Weights of a small image classifier.
Model: 1.91M parameters, 40-pixel images, arch convnext, activation relu, moe expert_choice, num experts 4, patch size [2, 2], depths [4, 4, 4], widths [64, 128, 256].
Training: soap at rate 0.0015, 13300 steps, held-out accuracy 84%.
Rows from block 9 of a small image classifier, named by matrix and row number. Rows with one number within an expert belong to one neuron, the router's apart. Each number is 128 + 32 x the weight over its row's rms, rounded and kept within 0 to 255. All counts start at 0. Numbers have three digits each.
Before each expert's rows are labels from the 100 images, of 14848, where the router gives the expert most weight on average: "strongest on" is what is common among them. Only what is clearly more common there than usual is listed. The data: photos of arthropod specimens (BIOSCAN-5M). In brackets: how many of the 100.
# router: router (model.blocks.9.mlp.router.weight, 4x256, trained with AdamW), inputs 0-255
# up: expert up (model.blocks.9.mlp.up, 4x64x256), inputs 0-255
# down: expert down (model.blocks.9.mlp.down, 4x256x64, transposed), outputs 0-255

# expert 3
strongest on: class Arachnida (53); order Trombidiformes (47)
router.3:158081159080112154117111135171213160161127104120087086098145168156122148103110150126156143189124122107134120101109140053147219166145156176112089095162116134098105136156115118138133137157115099124127146108155161098105149114104121141153134139162139077151130172116099106201218181145114129087121097103123108097079160081110165124154142120133147107043115140159162137120106089125114042122094127128120180143172186138138071131143104168060219150140163129122133141143104134098151113142123107076066088149074149138116058186103116146169128075130051118149152122155093119124122169189128144108167107118141074182102098147138133180138084186155135177123093075147087116178121112139121103112130179111194128106125141093162098093115084115166123113109129146134167114108183142166104137155117187
up.8:085140124151082163119129152177120101110134108115134193100102140115168185072119117168113102141138155169146134089105183117142070110105078128071101124135148130130186094137146071062129170093106107162112158176120131107165107119106134124139168162117126221041042110149188105165151109102163132109129157161073160119110105178172142168143137126139117138155128145139127179137165061159159104074141124126089153096121149136143132170056132075106174135160143123176140118119119106103166093179125105139126188167076137132201229154091136125115140170124165127085156143145107135088145142132100084110154169070131142129153168119131097144143147165140126192104081151162158136148122111106094127141126089091102176189166107122152119152106183069135092094143087193109142155071114117166099134157142152
down.8:140143144158103108161125109116108090114137108159123122098132203140220104113176076080123124135161127100140067147135116097168151161102166161119083179098102115082052095091093150124182137160122113076110151137138147104168135128086123155135140140115128102129099113203114122080148125088142143114152129175103155128176117180122103114125098130141136081077157138089081102097148111130098173153161128212106095173133138115117128209168105103146155104148142204165120122124177153106140150122113114197117146116155124129106111068144111143138171076138155196162183124149146143163164033097117121129133110085156084138109119172097112098105114160122038137099072178199142098125133131072141138121125082176157117118095116173217151109154130094101161127153124155127147050117072180107118134126136145
up.9:082105185140138070155134129122141093188109104162123113091136113176165092128099230134121049105092137079113128126148137129045115088190065127123132124133143116101131165122150141097092121126140162126152083121076137137098152087175153146129184116130125146097126135112123111184139097139080147089126154105087115055076087123119125134152110111096104092102119105066104174106134167131097108147166159205148123097130136069124124126111099113099134115172127132153171157119111255137143185136100153194103119073102137130178181115113104061157130113095105162164093144090136126125062149139118118146160109124113092100115099132152137158081134087117105142139154112146090140119102118113143146100106155211079104124177047117133110104081114132153090096115120197122050137095127155164170138120099150
down.9:158103135120132094147130120158135074202087114145150146135151109057101109160229141107074127145161124132117139146150107123128162116106137113161067122166086110131079074125139153152113130178145142123096099148180086139164156097173183083104109105055095113127149194079097123143148103170138159145151102096130181106149095158189160090134097144170202144184111099170162145113183160143104145156103086132158114098131121113140136123159139071067078113093099106161132128142165145110096122082124121053115124195076067187108136168098074145089151132100099103067151128174108146137123125147100121148187121145109115175123173108136095142134133167137077146084169098076155163114118222149151172101133142087104172110136080137102139146132119095081111117155118137091110113102180102113115133070175153
up.10:107154148048121158094132104087140181177094130147114123129224175133162093150061073135165130093074087140197095089144111146134101165164165184093084107149154100144112162085093149099127070122141163095167095082128115093156101089129085155062151157121117122086128171085111109128137135112187095140155095092135149112066120059162089152135158169178111133101076230129111125089081132179149110123129088129101089078168154137147157110109126153077055146103161169082130100142175126138109125121126133114062131119138166149118164172147109161137094033129122146080105138138110097117106128086140163149132141119138141083121153078109148141140199116177106124147102128104112120157126125138097181109091162126089098111119109124132131108139117139163115152143078160155124147091119100041104116154091159
down.10:163136147081150111088155148115088145144141110111138099136085109103070116154081112161103113139216113113163112182190190134135186089175134190048165108117141135093112145163185135151136180119100125110173159103094077051155154136185142134154115175101133136145069110142124099128115117103094158162139145084079153119160082083179141139111170112125053124162140119145115150153133083152140125139091163077071090139171139173193078092102127124119136124103166126166140127112103129075139101117125132151121101113130169141163091147115120217132150199145081110113091152164126142094151122126107123135189118116156116140190048045141115136088064106122079117161146156140100138129115144221133125148095137122113052113128097155138112144087165111104125127131099120108118159099151150189163090153106137
up.11:028170118152114133119096123152135045099139172085183147145096105174141074121156167113120092111118149138125155171071088093179085205112123145188100106113129127144110138131086138091148183156134138176099192128145139122119104107139067154084137088139107126120099125157142157116123171151081113117088105136131054119149130056112164177168132104142117102112145183161119075159175150143170104158159133120109104117173147139070057098119142102066129117081086139089117100144100087144093139133091172146079104146126097069145144132151062163138108100159140126095154125149139167113197155129168111118150131137092082113139128148110147106123220140097146095065175071089147161144117147162111127128178143108146182113149054044101127126110082101146175135107137136170161146162096122124150100118129103
down.11:124098124097092086126136143143127096107170131075117139141160122125153102128125152083154170118116082174112102106125107141107075087121063090201139152143119161105196103141132073109143123127200117124180178140177149157142109140137114175133093164131099140160143128182196112131109184120114165093150118056134161130124174087124195097141172106106129142113093151183164144091134098131127150125102163073110142155092157127088070118082108141179088147094158140160112082142121172055151175180111088137134103171161188080131115147178115117112100165162161117074184134133065143126160165132185099086131116139110124107178127114131110178131113130133118100096136124069132124155203153118123132087143060199142145151105143092184097122071156092100125108169119094094069054139148138133192181149115146
up.12:065100083132137130072135142151179121165139100120125127165111077138118138082127104160127144138117143095157112121113140149094108053103131116090130116162154126164174190157118148111086197145174157102157120129071130102107105133100098156181147108161105031126130134101078127098048116107089119088114097123158136103145190093112146065116123153136119105133123102109179141106103111102168168115150146130141161126107095194072132118178116149138080174097165131052150172075138098095190152150244170088148135130185188096171114175125177129114117080142183182156138165105120108131158102127143059102103136108124164114141099170156089116148150102130115121171097146153156096117121176105174109119123142103142163148132153090165102047053126185102115105122149155157146150091114154089143114106125153
down.12:152171120131141081127073130132161195117122097128109171154151158148113156185166096140135109144091154141103172133147151098202151170101132097135155155084064101053073093169101102104089063140172137087097128119134109107055126154141086109117122180149144115116129084107138097106153137115124122081091132092152106103093131123129143114140133061157167136133125162148167091171088088157149149140134134164117153145125094152172135171127110100173065111124113149108120118119057125118126187145137126130145134118134139086137167183144066128149176096170161074112147073169129087116169156107067063184147143130150174133086113095225163106139085175121117178201143097121174115179149171146090123066129134143103153128101147140114189131140140101110122139128175137127126111209144148050136186085112167
up.13:136123143168126121129118130073121132123137111187128135118142110144188086060136132090124127115074104110097066139112096088137092110157114126187160097114076123151116086062118139133179113135116070175130159179163085103056142138116102129121148114076117121074129144128115168159116042078131135132173146154135143129095143163083069154167071125126130078121171157149137137152116178167177160110147075164068103176177097051080139150138154134168181115137168096142127102106142121177120131138164123137129078112156189143083114146133126184171122155146125131148102099096161135156107064164158163082072133134179124159147123107082162112149158157122157167128149130204081112127120082132035151094164093086105120120170132100122139112078129149158112201109086128148133090141111077175158078137138181
down.13:118144091107172134120096094197125147120104132129188128149117134100109083073113137147172114125084128127144130127109151114118118128066181130149091139148105117112165160104094171113156154155127112132177144111140154108132108108220113140127128137095158094108064183126117152150093140137141077089078159057108111126125110111172176154096100095072225128144153135123129153139139141144111134073115103109125081101205106065146162171121065114110095099197135154116159100137152118166148153141150185172133106099129162157116118132152115100119100134131081187150122217145155099133163170071090139049098066167094111130197132081035098193117132061133140136099171140077119134130140142081087117150128101097118091079164129121119139088147151129157178117165104138101119126164169135173099151114193109
up.14:127127136149134115130113151074118097155144128171126092120161074165142180102131204109185120105118096086128187073091075151130118132128151172138072094118133146154181144124072143156098135136210068101099118124112132160125124124141154131083084162145129123103118160091118087181106066110136106112132167175149161118172084145155119124093178184099108196065119125154132087119143166085176131145111101141144121166108099060137078107084097072193134143133151167157160136110151198072116120168126115130134127131140126121088087144065177130097116090152111168124099115120141072123116107155072143223173070152141155169123118101141142108130191129125100099161064135076158105139162140145129087163169140157103125158120070112160132124100080158143146171109100108071096165103057092094147155114079142
down.14:192182104142179122108099087105159104113123107096070114152157095130142159102113062075141127120114115078122144150171113127120145146121104100079141168141147091102063119167132101070101170107139179136110111165103143204095160087078101105162128135127121160118127135084148124159098087096161114237129137139109130172176121134170086149130053117151094178125067141145146080149118156177133122141151165090062094146117160150140144172090134115088066124173144162183146155078137111155144127115141122159096125124127184121099136139106102128136108110110123133106161137101121124151085175124158174137180111066115105098170133127164173140141156157114170135125119115172139174093089078069135106098175184157142120135085156132108182160172152107171032160140097123139150106138101146157034149169150063
up.15:104159170176138083118123128162083103119158159068134149103098106150088111098130139139091105154082109148164153074170079139080153084132178132112141099119102107108170083135118200116113089178046125160090134149171165079125114057150117088115086007137053159065137112154049131129113153187088158171159143081057118112191139140127111156122132158098217151137113116125164115118115108119094107111148146114133111130155149183124137124145124183089172130078131150100152161150105042135132155128143128066119086163092120126102169116109117117154116117128153186117125101156160113103126150065140129151117138125139138117121168114176071081108143095138102173140125127072119122117131090186124117110113118150108148058127136143111111165110132112121147113111098120107108124138130104035169164156062102
down.15:072080128131119174101122135083153114126118171129126108144135085121140143190086160177053140089132120120135092153187123167155128166106147124097138212038158087133194123145136188077073112172181128145109140164145137136138164122157156157100110138140138166182144082173140131164165085121119108148141171177151095110081155186123084120151120076095101119136089120117101134089087071137114132118124144094116085109145183123105049116182142086087123094170119189141032144167147106117113148125132133104124126120087136186112153107106177116141143105152128149115109104082100077120140045114154087119108136146114102122068132109103156174149143111085123108103074135149130065098132167110167123102150195206152138149109121118175098120146167148172146173099094123165154097103172090146175100150132155

# expert 0
strongest on: order Hemiptera (31)
router.0:112190121117093102162167129127134108113123175167063129143133047086107151109166141114094134126141155156103107073131139163101132117120038135065122089144121130152144134096197142151095118116161154144146098147192084201091138162151179095106123146154124199176166130085151178173116133091180111120096118150174132086114131148105128097126130153110105133119103131132098139142100148105105122094159141076133075066152156122117098108155192195132085123125142103120165135166171120070170083124118171162130079098156113169153196123143136158149160126157167101134157136146138068106141087173151124202152145146114078092135122141126133109141062151153070121179140173062107127125118089098163088098128121135129111156110162149134156085169080084157134131125102184152100205087127057122120075203147141
up.8:125110102125141141118190126127150117169165125133146156144118095172136142136148209157149063111127106170081120090139130132135095103118115115096129077095155116163212114076061124198083088104122113070106130152143117122130146123061125126116108117147138113185116098148117097125120120139164143181146124099118089137163088137123104165170157080237131155133135113123112192116124115139116115152159114180068118099094132137084114121248143100135093066088136124144095165070162074135145074141147144111098156121119116088097084078222119100079143164148213073121156063087124143143154125122165151131130129110175099126147096097115077101079123081156105125113158094113208109075166127120089103159095155160104085168161096140148170146125132101132150172095100119113143128130136149160148145150112123
down.8:115066143126152135126175191226125102096107143108125077135186113139115132134098135129090112101174101095081161160151078147124157145141137133103090131126101108095123109122149142098109077129136111109113137095141181147115120194170139101116155143120108175110148104130147127164043079172085087065136165119145180095100155111097146094085167209141113113137119122100094087128185140148108121125147176127147155066145085181173138154105175136150153142138171114103080182144112101160141123110085096155161089156110155070120129145039161103127140153174112125119074184156113072143131126066072172182087072080089143125128155163116150162093139131074146161138185108165165132120149122178133164140159205102143106124147151129119164139092145173117055161147129120159065129154151155100122114122183097
up.9:128125123097097142126112166159122129190109090094151178171068153137129158123162109168157110183094159134056144220114130099144139166134150077122164135144108120148121059159086083170148086185135128161100060147111155150061144069194124123109120145125101162110157102102079120144113116117137099167073138132151099087115127162152113172156126204161095170085156206121165127094141101108099114166061142140129159102095135198105145112150140159116160134154164069076106130159104125180167160139167075097106146157142101143123165132158148151129142107037083080131191135112134151096146132137102149135132164129187116098105180139129183120045136198150161159078133150109146154130093192125141191146155147147142119083118156121129107119160161119122151098149099139139103087146150135134107080167119089
down.9:083111091094095135096112119160046130123133129132148105104141103113108113136113194099106093131112093085160137128157102117180097070119130101063112142105174097114092114069124112112121116154137117141142035146132075156073174124135140066124139112136171115146167152132125172075124129166141111145170105130154106084165107155116070133169121139153069108149147117188134108148096171119134103126120072153171130147160149095084076187183165137109152106075147097165192171149057088094126104137094112050152147151128146093113110076114126108111163111102130171110129186055125123130158098125131138098115091138136165161165099075150157172130099154145100111103103106152123136161105139121119156144148060162078155126116071214196118170021100110151127104094075077104148140080116118103134161126124128
up.10:098113100089140148116139122136109076067094120212081126135116129132145147133166095080141119086133168153105097126176140151177102092159126131119106077103098098182044126145100156142153162080107095086104154120143161106136121201073097143157176168062155156155157154178153143135193162207092182144138141067116111153124132160096176079165131182106114191120136118155162107162127143164170125158132130147177119141094068203093117095145101063165088064150186127136125068133183173107102121136179149092095115094152153114055070163114073106158089123147093163127086084125167157149103156164137129131137088099105118101114165119139109128048151131174126126109108131153098130092119145125134085113166135113136120157098135127142090117072139155103118140125108097141127149155062144128155114171173117
down.10:146131124141124114124148123122158127081051106084180134122067179149138117183099066116179136130160138096065124151152089110127134137186159084148134128115141117107069084187075125151111142119113079118069116074087159105098107139110107110086096172121161086110094187082174160097130160143141089146156127140161101096063126107096082176077138098141080094108136132170143127172133138100051162104097132119053110196113094193082129100136086151148134118094117111148162127101134158181115178097138130130114171142194091139154135098149138148096129136082111150146146059172174128086118184137183086105172131136139076118176141194093157105125130113087140110179158152122137116134087096174108102139130144139124112108171138118139113085138071051070120181101153103090087087150113111132117125066151118
up.11:179195129158141050141072164163163122193150108191127142098131105117138139139125141098122182123152109126120162108089135089084102171161028138148106159127100199092180108122113168094191134190128106109143129126112102154145088163135129161153108144104118158068144100124145103105131096139094129132102053095069112145174103155159096151107086135141150142062216039162143162130145134139131158123045118125113095107137121180136140138141165159142131127146113075109106139148132164105129076103167081100087111125122138133143167167096145136155131140166158066118151143150071121149091116132164164121108174078140091134163112112144176128113076109145117125172186142167144156051101064117160203147127077099122163115070118147105152081111135132157119153192129160116110130163131143128095183104136106
down.11:088127207157106143137150090178092171157137179156084085092118063114106150123085200080093137154082130105095143115131083130145096085151112087079069160129110173116156133101147135109139127132064164130144105060092156177096147137157155144151129083173124158075127070158095159136111114110089082086160142148120071137085141137131113111142117114131159131121156101122114127173116160144129136159212146159163182107170080102125108184160151149156150109157125109151106115098102103076179125117071143105120206098083078175116088123170120154117155137169166075097092125094159101157142095163086104132098124142078124122104105064120140106126133133134105108125158157108137176147027141113096094119138141114132082084110123170097074141156111138191109100142138096106049135124108190108104088175182134
up.12:125128125115059152157139190093160132096144093129127160099145177071083167112181135178153104140158120078158114038099140146132097120101098115149216140145152106089132209171124144175177187136153156146148179137152158073077167129112124096138160089136091118125132153144180104117099121119075116137109116164182049168224126142126118118131103136144144160141127135139127116150192162147162154142151170111134091076143154092098133136172143157131157119104163122141126193089103176115139101098111173172153092080119121144119116151128055102106154193048098110138206119139102124105128137127135137131118130110098073069149097092128189105162161163080144164116132122142112075070156105135092151133098176111140094128076124083081084117088146134145117150059120122126171138142127163094118105118088131
down.12:148164139138120047115102179100135165139108114111168149175109127117106156079151090150185169096117112091159162165144119107128132140084161143083086177127120125147162142147156117135178132153196094136068152139146134077049108128172136108160113041065145174103181108084119160110153120162059140158108130112135124077101102117161122112122161138142074172127134114151182118105077104107107102171119097119121163103131147172114134147093073158120137113163154076139164117088144164150132142103163142121151166064116127118114101155116117181102150103104088061174145127093145176159083119109129140109133108119089133084099170104085155148084160146052143146161070137171142152127144090132132151114133150181171082167189151136173094120099092175155136161127061156196069150116180177162099152075130074
up.13:089162052143111136087150031106160182091161196096135102118104129151120149119147188083138111100047183207112103127097157135164178128121083121071119143108177141115099126126149070133174084182128096131175104112118113105136084123170157142190134157114173102130107101130137084105136112094194144135109118171131159168144117153114169093134137068172112125084222110068149033145113147124141132128126128038095154123130112114095160152153134110061137091148104155161129123125147129157136129166140140092140116079111113104137121110134139097097093176167137100126184116164060100110178178119123134147127064133117102163111135116178123115098152101160111130122126149132136094175103142144153128205139133079149076126103108147119100095118142164165163082152098162175099115143119136148114122168201155
down.13:124138157087088134091237116136114095147101116173100109106154103173083082123101168107086180142105152160160191149131160126139096146109191184141138124116138105172092118115105126136159141141174064132089112127087123175141125134122112113163175115117202107158153123112137121135188167082115155095093080138130155098129071092150122110115137182136147122089147059133104092145132146105154149131065124149132143120125167111067110113111101178167108121068094108127140172063179055109093130166161068096140152170109136087137138119125156123128179099158154150143113160118036127129108092062102147142152184094064121134118122163178150106111156178082151087119122183135116112148122142137134127102058131066112084130163147117130075113074175158174174159160165150156204140129157134149169131103107113
up.14:086123170078153128085086143090142089083137161122070109124144166112144164107111089148167111146112113154127097113128141134125151111069116136141152107155084148135131100084166135118104075112172092114184134119151129071075144151123141163145134147147109085139131119140119129109129136163101115061081104101115108090096095145232153144157133121065149090107145156097070122141113106107154158119105088115152110075090157099143132130092149125179158094157119082189132110095102036129139132080146155169185122131084171119126088158124158074176118147180172187169133146153142119108158066101060139101126140113204162119129190105124152143091173175118110103169093140150119083178119097126156185120095094137126195142159110148132120157132068100173142054168085187141082112172111157107110113190132064
down.14:152155115139112116149139146115138137164148130153150184062032127147146122121166146143097153113154157115115126160103043107154123120137124150113095125154128123123147082155140131111054171109130101176128105168127169146120131108191065135141163113146149135160194147156092133117147148144129144191145075171076127118163131115226071064105128098137151206141124138130153131147133122106131118179198125145104129148065110173119120114101111135106105128125117119169117101154177173187088162201125093127134143151122077110122193127121147104109133178138148124110067130202132093122182136124145179096169107132154137121104118169155153150089133133140139103122159128121152099109144118115118119134098073171120193213097132105075082148095149195131161102067073154147160112158168192155180191149064153
up.15:193176109128186154069178110062142111109149128118145094110121151129187140054125140133157166159081113078095146141164094139158150113112127105096141146111146147116084149134064121157168142126154138143079144105111121143110158144132180089146122109104088057099135196111160127088087167132095099148128097143138093106134145143136113131137074127189105164059083151128133177107174165172138182199118164147144154121146074099164104157137171181086137127132155162093139173087111110073153158167169079127111129059172126107095167134098125254102133106093074074117111156150122117126137128121108155081139120109108139068112169133124105080094182128092111094151183112142102104123112180139083151144072175105110117082107129147149146135148142121087178108158126160160101080126168123117094175089153076
down.15:120127104176168158101148099068110089166127130145096102129181118123119144115154107148139092123153105103162148157158175116155082164127154186104091084131125096145126165139129089120160158127100115150149168092105097166128133129192169163139084169120130121048130100164131197116116102160111119085054137110119114125121172125103108137124145103112075123109182129149162088132149121132146086137133135095127175190173095118068117182114155114169118101040136086170144095145088125125144096193090137193148045080159117121111085137155170144100114088125119115149137190076096148129142138096149088187124203141160087109126165168084138193225128142085115162143131122120179082081166171089102157134182102132084098147147100127190126141137073147104118164122148102139140141093154103143158074079160095

# expert 1
strongest on: order Lepidoptera (39)
router.1:127135076093093121124147165111131117140105138120149153127145093121123070144110089080111107099129153134132180141124109150099126103107174119152199115068155180142037116168103133121171113155110067107110147148060128102106160103131096159076171129060148119130104107108190111102213170117101153119109146100174172206123097122116119136135088152124140101175125112142177138197164126138155192177133134151139151099088133122160200176155109158142154129120062147140112133125132160215058106139122150105172157133147131148152141042114080110139117174201153143118089129141158132147135137142143200144072130140089138139142131085133130136104160108092105121104147130180208133117131104091101127141115096145130143059165049101102085160082158113112151144131175134132182070191106152138133126132093090
up.8:139131178122101161103136156166104151141136177091134057142127141122150144155109185063111077109168174128130157077121132186125166123106197110098115132131083153097140129078166145154070133064083151062126090168111153124179102146191126091128076105145124157084120141166197149144109130146131149108155134112144160102122111078093129150110130126112134084111122212148152163117103110140143134158099131108113151141111177201136111145157139161131136098147077094071077112081160115076106129201119111150090086146105107126079198096126153112086128186158150147146143146156135087126179191126123161102149141125104083114119184083129138126139071133143053132151087146138148150071085113112100118062161149089179143162129097138125101110128184043101126151106111127111104107114174114158139156226103101
down.8:207184104118089124140122136096109227167095111140153086156148155152121109140130153090126165082100180149219140132132113106060138163109095094113131154081099097100097119113147179154084156135146119062079094202118068133103134105143120128117118111117088125162181127102177114104098089107137098149114158139090121113158184177154091101095131168142095105145168165126075134122106084177169082122188109113067194130137142184156115134070095145161081052130140106159169161174100082126187138131112135048070111135100164131125097108079126149092116067091117125105176108147108089099108106121109138152121104169095143149074143083058125125080157110120114128141088118084132141148139123109087151117147162180132161130120158102141122147123111135092137152110102101184130082087107157102130154086173112
up.9:118085137112184107132159167106106173138089078122171119136165133154130162138087163151108121151113094102107024130078058089155123101137097117107132089121154146117173117130153124130105121122064115097092129133177082142152150061142165176108089141154115207126170122143118095087081101178106171099169097117108165125093178155139155165094122177121117107129122110153097155152162147109173115135103097122090139074125127167118149163166165181173115121120158172140122110139101106094081152125107159093097173114111062070162105138153133139139117108149119119073107162176184111132137180171092151085131103125098095145124126096155118180161148053100118183053145174122221162128187088119090120120149173170139141099102066159122113148105129140128146080183128183176136119111095091162186155109149172
down.9:121103130113115094150091178101163098154140094120120192114090137147143127183138118156148122072143083112097170175134192063087152176116092151104089109132197094110117117158133139106139108119164091157159163100126170103068071087155145130185159102147171135054137182126152198148108087146129176120152118047147165107153141064132121105174158164109115123143105118137086151053076093117136129134128109124126099115084107127127150116138104152153098137154128120130085085138151131127061163119154129147113081083134114163154190164187134165107146141144150171098145104168144064170137150089212164135090078186097140121072069116125149164169086102116139101120097114120143136129097115141134146148120131166067112126161093076144103148152130204100081096201169111084103115143135146138116096081176167
up.10:129117124063107067104146127113102131074169139137116106122141162167057153151074133083160163133135183100128131106148116093115100142126149115128058101178125175123133117105114162095126128161143111090139139109185116178119151147161100157100053139103172121136058157093146055107169151166131135155101114091175145176156146141047100085173116134183123089151139181137117129145171124132162135131091152101167148163145123146126162151161122101108099143091193153124123099164089089130118102098156129161124134096066120097093085161119103057132133155172089128156210132116127147130174134174180148179117106060111145159149070151128151092128114139130056186181113146110140154105119136155125099130129127110103114106163176105097110061141120122113108167120170207134117090146087160167092101061054193
down.10:109121071124062152194115111082140201176115111144095076218170158188104114097124164175143125136142132185134146089144109168128150140117127184131140101089118128104156090079115142130086142144126136091203155122145136143218131187151139122097116181147107195120168117197099108127128112145127121090110165072157201198134100098142126100166065120150079095180119165140128113105099161118098141120141091119134108126161115128096137130113188081094128122125127098147165135110136056127116130132164126189138111133106173167196155145148148153182143085186148118144105167175107124124138168158141094175084118178110100160098139135063163117113155095154179156145154062162120121108111146164157125160124184060081117167107132159110151142177112160095128141144117176109174135103140108168111170156127138
up.11:135108106146094082108150146130149118135159172139117132117136088153130129133083181147164130170147175173150075127127133160119146115106176162142175187159071158091099088173132190095112090149142131112164133130140110142114131134147084164055147156099093161122152177119168127069147173134098175116164153133161126112131107140097153127227070097146073137109173105137132095176170094131112164113231138100089174134100192172097113146163073111165096132071085097112127091156174106149144109161123187161139146067118151126077124118133132151194176148148124085160120141166154152089119123159131145115184085085104154118079171079100113139159129109110077164149097126123073141106165162153136177080124142123111160105167150172108123131114049096177125174156200136168093129090112082162139125117154123
down.11:133143093121146151124193151115183134110109138116213121177149085156151162180126112080103142094137111099154096107125162114119151182098056146074155201102068143062158129146163087136146071139155107094130167203155144132110141149097105098109091159153101157145172110123105186133131095061113087104089177118159100117116134077163087164142108178109134176111132137114089146117140163150139168133114088153138128107107119122144121127093142071109108111187115153115069145132131193124110129161153088128144063148105101140152125134162155210129094091162131130102109151096134072173071095120142153126180136176062099184136109131124118125117098145132094111212094131168131180077096171123123092079158063104130107125077134103130106084125045116147160102107157144186133114072097117104113117182135141
up.12:148125091148135094122133145140129076155164122136137136105119138143181078159170169103183132171100106092096148104117137085140137055087126121097163119153138088095144082141121167132149175121184121082093097136068121161177066137098085088102168157160148146165079174112126217127129162120116160141108156080117089101187148123095135148131168050082161122082120140113084130167096113074101156124155130143082135176079111152093057097177174136070151149107104077119216065157110142102111072073124115076152073085097133159113099146092107143111135195147114105135139117156127136104185133073105110124161106104085122138107142072110041172124121132131099178125149126144116142131135143106133110169064138151110145166099139126140178099153098138128191122132128130044140125163116151126172122153093135
down.12:152086126173141188117159118191150173154117148149094115093072129099141170118081144148139129159099109124156127150105105147098099160127108129106140072136117116144132142112090133086075125121115153150118130106081180169147086137103150126119177114139113156140157144142133248146128160139155127116088126122106162123118103166082089182159104104113141136085110128133057112147114134111089165148126102181165110133093095143147150055117053119072087138103116136070095092108073132090105094136077082101134081158085078118139071175151130111126176201156160175144126172102109131092117078141107136194103103095166130225106168150112112146121114161212076148145119150100129147183138177098088172130110136167106142130100126057061176131127143124181158094133120127096090168165130114146142100146082182
up.13:151161084078115132125102163097099107119100145167180127137104160179127132094140079101128079106063134140157139152114214147142121098148107131087136115118148180117131114177122147106169176152084126160122159124160104158234114176116175130106135117148113082099127152132139086071145076135111145107170188140147138093133102095133098076138141157127190185147062121127098160113102168234166135096105148134165066102178147138130129113108103133127117102106123149128151121100088116087115115099120082064119113118148155100141136145071082100147119145120130123079175201140089132111187156190122144119150163142118164148097118218180142132123138129115100152124166154136140171112120103196125137154137142108117171139132153066168106094117118180106130114216133083145139136177209131151100193137089090
down.13:127121201106104140142096143089093166189109151118081141186094113130184095100117103094149101132094120131111137123122152134115129120120148138111173144114147182123099127114148136100138181129094191138149148172096129113140155084124149123114164105116153128150134126143072064103130166120109141072144094117165126103130133090099165117162149082156110130151171087175171161117078146120122118149158141116188098218093156011102123137125173150136145113128172080088093129165126094141119089102150112142172129131093151156133126137191143109175136142126128161118173065048210133163120164072190170194109166156142106120174102174156171140092141160130200100115119122075183185178117160112124142129096150102093089175060137107150171170172199131128148145156098097129125150145133149200120154123135157
up.14:157104143166146112166097132130181107166093099126231155125191123166114095077109139097110166136065138108129162138083169133180108140149150181060141150192169123094100099135044136115108141122138110108085068190158124137098128130153151120170079082164128076135100198176135127101155186171107131114111115042173202109159124188136156099138121144058076177086146116131149160170143146086164118161165120082153140125104074100141147144141123065137118187156145129155171129122121161184148208101153132101145120143151161142118144128104149110065148175171129079106145116165099130127153135082127134106113166096132154067111126151090170115082096115144141108104097163169195131148111100145096137112137139146128128116133139168146172125150180129103131145124128110104074059091145116168135089130130100
down.14:129105074159113154100078115129162184098141103133091169078101165085198134083106120058156159140097090079178111094092146106145087125135114146136105149132167149133099138155153087139122183112182170100101114128107135114130164137108121176161172095136138164105110169181141132111140108098127079140133137119113077102077078104153127158064171149114138087156093067119132083074184159093136116077170103229109135223109166141100136068169090146131122145100128132145149096125128107076180143120160133159140157161117163086127117114142174158186159156182139184139154111137188125159098175087128105079170128152133116118143138110059150127172168092113163167122099194147142098152181141045126189177158095133093123118095114058152113117129148158122125147103117123140152164167115156136100119135127100
up.15:163085111055110100115170127166109113124172146150099194096159139169137098165104145108147105141108124147113125097108094123124106180158119136166142130146090082033176121091194118143091095136133125177158059142173155134097126133096192114172135159163178170096125141184095173109145150117150113151153009109119127105099086103152141141127136106152134144138112094128165100133141128159161080118124122101169150115115138149181142085094113083156157162110091124160142088112172094110109083126170120162066116120164139147133126141146107155104169117110181065105141182127098106170111123138116106145146147117153094088156084133117096130151072091077097150176073106139180085140106094111154093138147177232081070123173161153109083141021139141116180133126131114106119124182122092129082117155118121
down.15:143167177183118138159077123127152153111095101113113084133148150127096122142174147119141103069087092091135149117092076133080177128108106115072137157149165166108086200147070122148113081092178140121092122158172101132104103172094143139127149158151078125136082155177121114167150161107155120151093107140164144123134149124157140047084163086128149128177134143083109084159087162119116135114134122123110107137125081166143097071108119157093111120115136181083080122076091207115101118151080112172117151151144122117139148129154113119111126166158135142135084127197144114139095157148110054157094146160052102150124191091075180102093163167142093136190120116113119155116157120114151148059128086059123120064132076160098155159160184163112097135105188125148115064154142123033176171131116090